A small encoder-decoder audio transcriber, trained from scratch: log mel input, 94.2 epochs.
Rows from block 4 of the audio encoder of a small encoder-decoder audio transcriber, named by matrix and row number. Rows with one number within an expert belong to one neuron, the router's apart. Each number is 500 + 50 x the weight over its row's rms, rounded and kept within 0 to 999. All counts start at 0. Numbers have three digits each. After the name is the row's rms in percent of the matrix's.
After each expert's rows are labels from the 100 clips, of 14976, where the router gives the expert most weight on average: "strongest on" is what is common among them. Only what is clearly more common there than usual is listed. The data: read English sentences (LibriTTS-R). In brackets: how many of the 100, against the usual share in percent.
# router: router (encoder.blocks.4.mlp.router.weight, 32x256), inputs 0-127
# up: expert up (encoder.blocks.4.mlp.up, 32x128x256), inputs 0-127
# down: expert down (encoder.blocks.4.mlp.down, 32x256x128, transposed), outputs 0-127

# expert 15
router.15 114:444499485533395497375480441512522469440527388473521425553429459505482588522438487476508452480437450506501547471464529597593471472527477523476520472552494554380495407399504445423583481570461392390516431533534444500483578565419543396503524477423531482400549472503491533491542519469527517504481439481533416511454495492504402589485529470430465540482519485550479509442540504454538404528543
up.11 093:459476433512347479471470478509501591526511488526530469494514551585510452535528393478443594562492552515501479496509545456493476561483554487486529452492472569421558455505447496383436485484501498513445551517443437541441474303488494452448527474464457485493515491524440485598523518417467463482461454486506492544473455463528474485462444462379406475417498496546425503462422379490383522529528
down.11 086:469466525494530534457443580520553535526516545544415508493437486576423511501537422547484512489438519413530545499493435533474482524593478547581525483517494473525520582476475433528558536478489598436515506572557518512555573511407569515417450421568401539411538471484458555466511513537559561526539567542468487433403464512502491535409548411443534492526479555579485495425517429515542512463509
up.12 101:535574453462599499498443545565519505473417496492520472452464496478457415512495472564582530582522451577537426476564546531440459480478501587528476494466572587551500575510428525504463483488474615528540417514385550415489509476503532512496450448580390504537517583523490525561557495422426484468503436465519406541400602488505468449477466504550521393547520461461470506471515435511430534474534
down.12 101:490538440560528475494489489507522506574508469491508506460503500519448506444555556532466508583501497572470481499571485538517516455507439488469499458554512529482556492398541489444483499419530520544510479559478456569510496447482472422443380374403530617403494462440355377481568440564516481470465502442472575524583420467528448621448541456447489522510558493463566518581421442484486513482517
strongest on: voice: female (98 vs 52.1)

# expert 8
router.8 115:436503473490550496375514527479489465481553551516465453568553494528467450507517506489542535532303547483479464463570520509480440409590505522470508493492496526520436540544478517540561448386576406419632501441448537502482424492473472425455404530464436556547583522546566477502436502504540541472614455514401439501516489471606420490510540438499456457491434508443469542451546484407504531501515
up.0 111:474561478521550496447552579622519497545597526533526450541515553520451476491440490472551482409490438496433535509484476505570453423494493473447502505485578589444433487418465526344535481485415537522453535511417484448424504500477465479479475481552574480494511524557503460461481471501528479576505498505498558576432614475501408497526529527530497401529478484490534589460552519504504496498513
down.0 110:583483414515557518563492496534483526487481356582437541542453467466475478498485527539559503560627518538466472483595496539511506483459502529518435455557523523457509462450483446468475489594403532600486480510458524580570441505502484519522471483525510492456574519368475499466529515474489462480433454421513546541433511486491557515489468445487441506465506475495496398528508443496469489561574
up.1 091:546473488537498568562518469563544468483461492364662472523451558495568448513530569528510518509430485492512436601556568512367460472490537573486519428546537551470409542443479435423472550510517494403471536501489414529460573521493444390571497442433575507498556470532485493554447524467507499534478424496470442435502550496501398464514546647551519443541508490494447456411514591530469561494491
down.1 090:491499538525431504475577483442489494583464451408571538453511469519394539447431442484553442481560443492448516551579565553487531453452596510526505537515513485477601454531432488562507504499477489456518423592462492533387513566519492517489533512461512442443405453599536447462502537430501561403482513603599493418513653543476477447547486530629560477484492443386456493471508472433434617466501
strongest on: the word "she" (41 vs 8.5)

# expert 12
router.12 111:460596465438461577496452502468496469544476598560502492478413479490518416495476570550485520539532460475545538479521619485483499451444463502525477492542546511516537588379443479444483476500462525535440647461572436485454543576558582465442486585526492490388513495496516531542608505552506424541472425411542400544383473521462433469517431455441352440516409490487500486514431452547435534489493
up.0 095:532507414368487556457505510493546512544566432557647522496567515431506413510507477517509595413409563574508449431456518402502422589473543452541523481537455496330527518490448574485479535508519479521481494528491502494628555518522517446496497471560543481536500504467612500479514558443495466450499452478481503508492440441454484463461475396440492621469437485473519405519446509547390485509481
down.0 088:571561448544547426561572496507534525488538477510477477488472482575476491468406503532426574502571506521474520562544444473520457580485461498554530516465511457471522593469507508460490468465535547472561532480595561453498456436459470587449382391479533568443514490458530530421576540508522398528480554428513562517527361565439540405446432482487450535524516520504523532494467555521481511538465
up.1 094:465519480436474449540486550401548543502420489470420475535472496392598575503550559448542452492549503540429478520456474442456487476505443516566505452472457384539502509472475435533478535437516374538544462588538489473444427542500458420439554502526492480505504517479521524482489512487448574398491445482487512378497475457536551549549522445435463503560561514456530547488557516471550558498545
down.1 091:457468479450486407553518523570418489559454477565530533581489465432503513477414504425399591526512537540571510441419492538554550400473512579483507502559574535545521552476498487544512458503502472526533633528466581508438489460460612428481434485518556472539458430541510473482525501472432440454566492524477521597511569490528513561477543536422478475549512451506469480514433602573480611504559
strongest on: voice: male (75 vs 47.9); the word "as" (35 vs 7); the word "is" (33 vs 10.3); the word "his" (31 vs 9.8)

# expert 17
router.17 111:491426507463469500401525425363518475545512435458456464433533516495529445500463500439487474550464499565532439399464487427512499495531475521448519497472501431505426424497396498475478471525390386462404455461553453488476602526462528425499504506501479525480456448480531459517471501480521553502533457500512412485540442489497431504441552529473378409496441518432485532554401489461535473507517
up.2 103:391520539547575447459552512486545528545482530479512484601458429447575534502473518526466558606525498442496426531497483426480527382551616577452486455492455540487498522508515495485454389451514550493419505567538395496525523538517402472389558486481467492480366503464564529501538548526535504504548466484498538560503513514479494531494501515477461499496523410549388509440438511473521549507448
down.2 100:607522381489532417490463559541529470563536531451498521667476435567590442486495510572514504421464400453606552462507547526541526460485484508572570515420448517422464390411523468558594447484482596485399556599522529519449518490417466542569515441502555568549506481520487511500564527502516530532503563522400524487574442488496555559518492507556505551508597517515459628514377500454490531533496
up.3 100:488530627467567539479477518482529490618476477568562516462539583449415473511481432462496540491562534516412513517531466512509439503525463501428493413434450486417532643494449489573625506521450477536577475504506391590491513389444562440499438516573495475353596494468467493581532511479544482500518501468409518594534500514512515423532478481490488511490521507521472469454412441492463463526491
down.3 112:434489516502497493456574495524490460494493473485481474490499394493504471512477500564569507506503504514499448473516444466493471358478484527432557522433589521496407516450517521482501475429622491417433492480485416445523469556349447580511441526555539423533575581528509508470426440508464543499453543532478585433510484518527418482450524490440561503452408536446499509573461588468480468478526
strongest on: voice: male (83 vs 47.9)

# expert 13
router.13 100:546480592559514440402559590545482510480520547485450526493504501480536445508541448466524485487476379467450551407384478451478421501499445475485481403397482500487595472500414498520560501409502526484484460472432455490508452505534497378421533484590456468537515460423455550424489491510481438493542474542470487460396535567408491456467522471495442462527463451471398502434517511473488551495524
up.11 105:539495531517535528433558484566522481558510500584353423513514501537427430557393521531532483474496434532515574483465482459584493501536570544417574472567553489469496436461513611505530431588482433454454523413360539491517528438495515465443539434470552482479566501470411534586441507470466503444521405441505488536476497411427476549449482572567546535509465549461381467556500461444471466501510
down.11 101:465393489469489522506563408459490566573438469508502538494558595446409414481498511538466556519444492533382588415421533482568535622442482493593496468475492471510476400516519538519421552501485454546437461447533466577448457395449490517447527487503419471551528510414532590474561445551504413402532485452507512428456520455486426480522530486471500581523432458492519441435524423509482540498491
up.12 100:508505460561456466494473477503490468548582506422488540475406529618466490512452471490521479527417463476443559466526575509473376555531467557498542448533537542530507425492454517501520472517534497476483441446476492414480520483510557560470376475489447539435509524492574524502463506531458431453385475477425477471545503480453463494509493467550495502378561575604408494515481340400409540545508
down.12 092:556485497499499461508584435531561499526507436554496483484540612438483382552426548424458511455520397464545573489525521475425466520509481477453523554528618537426482429469506483568437499528535469406462461402483474498473566463431448530562583479523490464566472476531532491524417513556535540498460494484479498474491465438488565448496505569495477528537567507489497562539543432571494536492514
strongest on: the word "me" (27 vs 6.2)

# expert 4
router.4 077:537527480421500506520449541585484509488566356483512485476506540517538583493458421445497561529461506557423606472511508466418472477544549469373465518553552590557502475554437439516494534464509457509508483506444483481501447439459514587511502522517420457619501479569477488564475501538605505424498497437505521534437523498468516476600501549569534604539476525622479491525417450536488599514482
up.0 097:485539552562552501467485522486516516497482542442483527505584492600430485528483536522522455428478521372508473517542529449502549539408449519528505489437542537466610598489524427480440470451384524517451514480504492529458517549534551398435525492520532568403487534479501458502445517493430570532541544486420454502517527409508480452550537490498516397418531401393540509581535489496524550492533
down.0 106:456575555475555524538438532438474497508578527507477521543499496501512549564497517557506494461553543513475540591520493556390494530505506500568408547522388541515525488513436448507639423563503489476467523487493449515447582552508618550478509504409572436510494510420398501556537496558536485517502540448479453541524449418493508542521401527474510502486539446549586414472459389510587511547536
up.1 098:517514484578495548442522483640536475502447419599469511466509463476518472496516547535496487470575511534495380517493484487502569521441488536437523483469552572531492521491560546538479429476428496402494530388480532406508452525428451458517435554625505416501494477511419508514545497491476485488492546459466539530514487476564454415473470537465505529498438486475458478500447541474488451510533
down.1 100:568519537513505442464469427543505532568547532457517505478482488525411505503432508579545585534539467476438543439514518494486601631571439517472499436488404489454478497515471456556453510531498538456441532472385397532533484566509463559461466515475490463508522490515466460522485426507489538570452406573546503479494412456515443507475499466565461510522494518412553538445655429528552555514443
strongest on: voice: male (87 vs 47.9); the word "i" (48 vs 20.5)

# expert 26
router.26 103:593372483561460512466467461470492478505484538552429481560553459530521521496453499458444495428438593419406556501435411496510461450523510459583490428433578575537479433479470493530619503482542466478516465448494361457468453590471486459521489512397514468559567441460485532508491463482548474445466482486430424511581502481436526535490522542506527471490597457563462491491449561505512537475509
up.2 093:463544477489488587450516447459510498587500554510476559517455426566459512533419538383536462461508426482471569508500519449565476560538414614554545441540442420438469481500529440492491507527515482428582491551353493481544548526480531475441483473455420578468536516555491490483532493528463517489463518613564426521512402588545476434611451549472469498546459486510469502560571498526453428513554
down.2 100:607515518498428543485484633461513598493507571487428470547533407530449517540619492570539499501590485425419536431434520528638508428579552470438558527557603484464498469492509555574507445545498567461434405575487493582490503510517477556507510448493462582523562503515460520507533490524511490584555535504467432520519493439442511549456452460517492463505545511433561593489513533521550577452516
up.3 100:508575513445411406485475496462522518456544544543633510396442530584435528491508475479488516533519454481506542520507464433448339530401442503537493528562474396526587621525497409491473503377535508532494520463462450465498566570474536507501500550426460431532441531562532465481517484444521505428558476520543397553562518549478472513520468544449456376470421422505534450466561539493491497494477
down.3 104:500439502484492602391385466428508508446563553484473414558566500513518535515463509449500493545475575474448447513497434556567439463409491488461558562455473439483479501471415544506521447485519493478394482574502421534436497600586454425434497513553403547545595482580456551472546469511508500541537483545591439493547506542487411514532502480461480531529469500486504546463518478447520463436521
strongest on: voice: female (92 vs 52.1)

# expert 23
router.23 108:592463497427454483522490398556529476535507452419542497522558496538506464495523488487467501461417526512512519570490428485506505628521430511554500570521467412501551501530548424455421541492535502548555475482511600465520470406420536465459467465423483450582466460509459450527349503424452530418470398468474511497474420529454523479576420512422505449514515513562541435514466507452447541500495
up.0 099:544553512519509502561387455477481617567483513434489425523515556453505553484550495403518561477515495549559510515492519483520501451484477422552493493507416469413502511453507528382539504528430582479495479506600471545536436498457496514488481568476501479542517519427492522514451495548456429468530536487383513461508474438461519513550480478543428531412479563555471492578529541584428421502473
down.0 094:533424513488452398526474519574441527494519519640549603433492506522400493431354472416493521484498442519471487480568587500483474534599504455437504481449539463488513581486524513491546593475451500459581479526486507426487557478466466523500509586512528583525470459435427435448468419552526568499454547477498508525620471490501467458556531445497481568525441513540489552459500489548510454533529
up.1 105:388529541506551466543478491542464558518575525536430413516396495489481524488436542523504430554499453531532507487473443543518427447354544439529488522549435502526517394489500569444545485548516440516446472548577488550604526512601546509553576535450488478527481496510507528451534496500502497551429492448468498533593470431521467493445490595475464459528513517470496493486569530557441426480510
down.1 105:586527447459451589464417533459502469482612476361486550449414521537504560472503465552529469407507488438485451485565470517527465491491550545485517467476575520510495486518486452558458419491534514520570479438559547430504502444549523446498528437523449513589547476557502387443422462508464550539502399568471485390494369482482612464522470556629459415422502526518478510550467504458453437504474
strongest on: the word "in" (40 vs 17.3)

# expert 0
router.0 091:482488517429511492499467430437501502535523550460534479518436529524436513505468342539459554525462503448455501572499429434526568545524497532503471521595473484521444472422481539496407560527474496513575424490510415444519480412494433508538494490490449498547485518543532472524547505472487423426540425453464618449466428562567603477386397517450496525522473404575464452471519445540516481498492
up.2 092:520533501456405437562478484456544567527446509484572561427467496530529481493488474442547525480474580517510461506518446367502514533460483560542505472422478356501521499423559470508486509432513457570554485460522499426576435425521398387408473484515470503509570535465491520537433582535474593409510526457456460412560531470503458485487558498447623509567418476501504546430462556480423487545519
down.2 083:545519437493399502393534478532509497433536506497544542504479528411544535466504602482497573419533546495532532452467481423554552457593427524521532525406471496455489434431479499474492466513476384465426483421533481517488532487472443537497487422543438478506504475560552501442472529462443443552521510517534512424480597602542537388457440442589501502458446548527483532535402454509608464517452
up.3 104:491509556443472522442486402464500571487528461494466436513567388549493591475387477401532536490487513524424537448584543430529456555557413512473507490564524500458554496421521541585533516493470481465547446600425501543526468468444487493419471456507462511519552526591449455472437464451524468529476542473500454465453466467531491488590565463502499523500465459467519637476498401571502605514461
down.3 105:509520438506498545553441553451543434577564532436470502404459476528521550515497561493480458621452407483451555504468475481471472448416448506487570491499479564535585486579496557386502552518570445533524497457518506425451493543455550524501489513442453455477492515482418464549480484439521521565416489550489519596542478488499456519412449459488420572482505538512539599534510508577548476460477
strongest on: voice: male (77 vs 47.9)

# expert 25
router.25 107:524439517465476479410593583508500531518477517513528520527531454535501553498511502601475475436609414480479604478515495513534507445522503503567486437521454514512467397467444598600504539429398521487556527511462477457446411530552514559432539514443482490487456503513509399529514530457506552475466555467512534506531504378608606467526488580579523555527493415417507459593437469461620506518488
up.0 100:449525565546532547498501525439540481458464424476521399516456425426492537522588424518501474461472610600456503512387477528502490516516481530458484557550546486405556578493572475516399475483436525492483447505446496523546517464395534434442489379466352502513516545485561450559461525392492453554529492499501426495519530562477513467522572525546515478462635485479495526513443485447473580527523
down.0 098:588470464480533477573452498527550544515423488548640575562551485515484480472528521516446502534442550450499509443439473532385510506595529542551503503485511553465566595611465512368455537522434509488555602548421434473450509513477608607622451473458458521528482478511578502465480460508476446544436566462550501509498528558449512542418511522536514435458493502508488449443485538527543530486540
up.1 104:482566447484562491465522497492496524593589521500515527470512481462430514494500565547514471479457438541553505470438543536462550471437424480515550481484500464419480444420401465454439476507515510392483533437534400544538561571424377493457537401526416468405489462461492506420507531561388404531455492456479541515596522515425429516443472342474438567519480610526499494579525593498504407537506
down.1 106:393382429505517444484499467499489524478482465509523537457503551440536486520403426470438515511559484480528550536508568560468509508423489488555481554468392513475465500502419484399485383539428512619449409449537491496469475526506540422439470469492499396485471465434434573529549459457429417515594486499528487508433500404491447572599586413516475544505495469503473477514524490575443439568424
strongest on: voice: male (82 vs 47.9); the word "and" (66 vs 31.5)

# expert 5
router.5 095:474549504499423544446476499534518522460470434453576455390450545520476499543402555488457506569481441490489570450558506400474467429548468476518541426514467403488607426464422430603582470545620418436472463489443487528468429514507549490483531442472470483530511480562456554548440532466406474458495430466420526541555495512548449465435539525488455420512500597473450507444437509475556571551509
up.11 101:457544522427433412571499525444543597462517468562527563446601513593419493529562482500484496412497426441535550560466490509547490548462393457507581418587568468495469440473584523516448510499495477555525436505592485515487554458446488483407570496459569484602439518471458478445507522447512473574470559500480511439539408548516519449533415523527434461441451406488474540511497425498508461501514
down.11 096:582445471489550555473444446524466493560503460589479481524427503496451531509512450451549531372527471559508583530523487554572538487521426532399506459460534486528511464360541467511595555454503531538534535564550381387537435588489494455438438498566493501507529524452502452496445507517552471561414665455481544460503404570526511536468483557493435480549558477483412529524483514542527457556503
up.12 111:597581437487539554524442571529537533547501493439496438533521470499457475578492438371466493424425507498454312504446460489519499406487583560480553371515565570510413521537504558376534514427469458520451522580509511523519459510555451456555540439521470456507494507498514437466424594472497523533513548523480432511417527494464432500497556523433474502535557486459441531562451531483448467541522
down.12 116:599531567491520447442504500446436385582555542505470450513442446484458552552560524472518524401396521475518458424465459561473487510505460484564452481553437456456520526395496518468478595494498488501480581522445408538536470447586513482428440543453473561406544602495450475521490528528420460467503545469571553459456461511497573449561492471493504500436514547463476559552509461492528469490514
strongest on: the word "you" (49 vs 14.4); the word "he" (40 vs 17.3)

# expert 28
router.28 084:494535492621484437464588475586442563517521530530556466508528522420474560489553497420412474546437547362446541562521512499547459500545505566607516526499465524555525545468434449514544578458557566395455520555426520514534417546432432538490481498442542495584555497520438407441611463453444469438518538627462593470493547540431528464543479560412547569603453415475481486545485570519398508477533
up.11 095:428571420505552504460513548423499440499430482466465536537449433531493454465475531498509543499549552441521495488511448389546625482546529556463471450535575423496394476533525610505413466448491475463512410513483523479523533499484523544450488450467496513405529514476588513608444489549465518434440468492375494534548501541526479485517474449498410463449502459490497517496490511456542470530446
down.11 100:452481475508457598436500569484455530482696477486567438525482486587589435485491557409535483559419480459552572551535487488513485478503548571574499541488418544485614450518483583551479478569546463628462581517475451456442542514513441540440408547507382474466476433493510514509464445418498480483450634485417429425498447529453482474545432496397547436566533483472517578506397420479498477541466
up.12 095:526545524509504501530471344472532495526536460512437488517552516506606559498411578480468629582549493439432434513553506419549519467545589498482506461553529478416482420542514480449604469576445551522550408494458535453499436532530557442479491553434486516497516479547532498571447506529527569537361473507404470500490494348483422464475474571494451541499495437379478520524485548465455391479454
down.12 088:542528463477505457428442526519493483491519533627483557475520408547559524494573533368576494493514600471498446577486465482489521457570471498411447455477505458522466468484496533559481556449509518562523395446429460461497420455451550478418463512470483534467455544479557499500444517451565474560478533557483409570526557440453450435466478467351438485471557524534499633437435493534522454537423
strongest on: voice: male (96 vs 47.9)

# expert 16
router.16 105:540436558482553537518481379368528492453506445510477493444446530534524392511582547532404481502483485469438458432582579465503463531449509478512504566466453458533465521506587610483466527519504507454460421526468533519486494430530466556469481597349496523464495587436530443492463489420497448496427451537548537440665426522499402524491487596442499553466472530494459503487485547496423484511486
up.0 086:434537502472539522499441500490516442597551504566492499570443461611469543510532388528529425593410532469505411493467551521489445554515490433346530476496438373455450422498510476518399507408442399532468478470557495526482489418548492446518533510506509533523590525440479537464470502557513513469461568575570412449440487459479492454513502480421479495441559425500463492460549472456532449496483
down.0 083:534540549449426447482497492467447485507401467436512626486447443390536536469423566508604376400568450452562578510479469566556544530449511536550459494506447511440539530519414506566428530502344547585486456562506498440474458537525490415526564558590464505564531466562505453414484534518487443469464486441448475490461482571501591501530513455535562537499402467523510648523518450488414413494488
up.1 118:495474484557427546526549529499495563490496522509475522404426523577479516514472432467628448533431561521519569511541533461462532517494435517539491458460515422536566452463464398606559487545486479504543514508521517530540563445609600411465464502504458429529478409619469524559567495488446528455502440501494471464459496545460559456472471498515504468509560581579519491518483499438436497482462
down.1 124:473403537555543480478466410530529486478548527476390565472447507557497524516561559471443496534438639479417418523533479443591520572452456539419534487429495572481533497451581535457496477476478522425509464517551405468515490522471420417525544514483362451453493601530556523501524534538484491507410569488415492532460412529431444491536485463454455504536563473443469535593507509510515472547542
strongest on: the word "said" (25 vs 9.9)

# expert 7
router.7 097:502486487620486460623510480453502568585504553479552453533449486466520486506505463503533504479488528561419497493540509467613417475487519545623498532472568469531488490492516536469490452461526478558513424568606551498472513411490525460489448540433569412515582494445470469448565495543533461438512448506524564483476510395450583443566498540616475510512565515542456454576447479530458519504480
up.0 108:532478481455587533473474518502541460475460535501563514320554542540486512531580470499549581590482439517486454417538571482508455469530586545504534480421493504459514501463482494542482482424503491539478559498501501517592542465548491515510555609476505518460494594494436480604527565422527510437542553495600517466463515570515456483533544510460393405549486499417411520476583525486456450550515
down.0 109:503527535471504538545472554505569426541459501453482487414452432526491485566547495374454507541448560627456481491531524600512528524492528482474521528424432516528497425532426528551541497510516471534499561451544475450522517506550480484547415485483396530445490515613590484439569505473394448515547549466518511526526445524483531438560468486484532472505447415537399522549562484457484538544464
up.1 100:548517525465485546492462436453562516509586396460549413486440510483452432535429400445534544502440492500594485385461592461512523495531417540519540528466497476579458500406471421506449485511525437416583586488428528436558474523419449464510588463514477436503481541499556452538533530424517495422602468557482521549496466452553463478487545534517585460465493495386507406410449505607511508521549
down.1 105:525468486466560549434453505546560451530491532503514558457412470491570537448562545465539554528541479494451508407476586462450501459479493524381447495429539494457458592540511540534441460467551560532556572486367477480466489476430476579561611460572543406542492478421501536494421510540413500506497499503558481483462491534529440389416430490498429457417401503578455564504529473518457509559529
strongest on: voice: male (84 vs 47.9)

# expert 24
router.24 100:536555470437355418553539450579523462409510437505466470532480499479492523500457541499464492478608457497455543570510509384533528490424512476517489563536510525485490397563633485443437464505519441474481465483411559478466580406462514560570525494492530458496450474553469420507402506508461522475458555476543527507483462430549490564429425494546623422493388485487581505483587478522548501487466
up.2 105:502440538406487529435488428549550522426466571453495477507437471527478434544519517518515491519493489510456488424467504564458467493485568506481541504531520549598508549489424558480460488524555555510554483507506456466597489562496514446402434512556445534486538429466530517548512498462466475581499499534455490477521499550575542463480451506413459521474490440601471488448487456462447598567603
down.2 109:455481616481444419492539530500524555496533525451451491461500497535605492523492562544480475395491566412485497422463419475592522583546452475553437501564530361449466504541505530485444529464554432466588400502458456502463511575365487520522473478591515463557622539496514518466478448512484563529542565580470497569557546496510508461476459444528554477545506508470517449530453505509450553539540
up.3 095:413508475489407524513497484566496529509533562478537566450509500563518412519454482475477481495451495541554516520395423432588448464527482432465440498504485416459545453485462437431548591457465535546497538495482537527495469606465414483530504482540560456515508475540454494563483495389458478478498470493302442521486476486421466478543480463471521438561481432486478485565482519501490394443516
down.3 093:513526495514542501488459518543519568383565499506499553442547485476538383537461580459505515435417512443549470513512505480589506403549447500537467522525493507551584490525427470515552554528536558540444547517502476450473462433527413497670515491581411485580536504578408528470505549444555424626565491564524450527435517508475545389506545514483523505492525508465446549538364525512536448473514
strongest on: the word "the" (87 vs 49.3); the word "of" (55 vs 24.9); the word "they" (26 vs 5.4)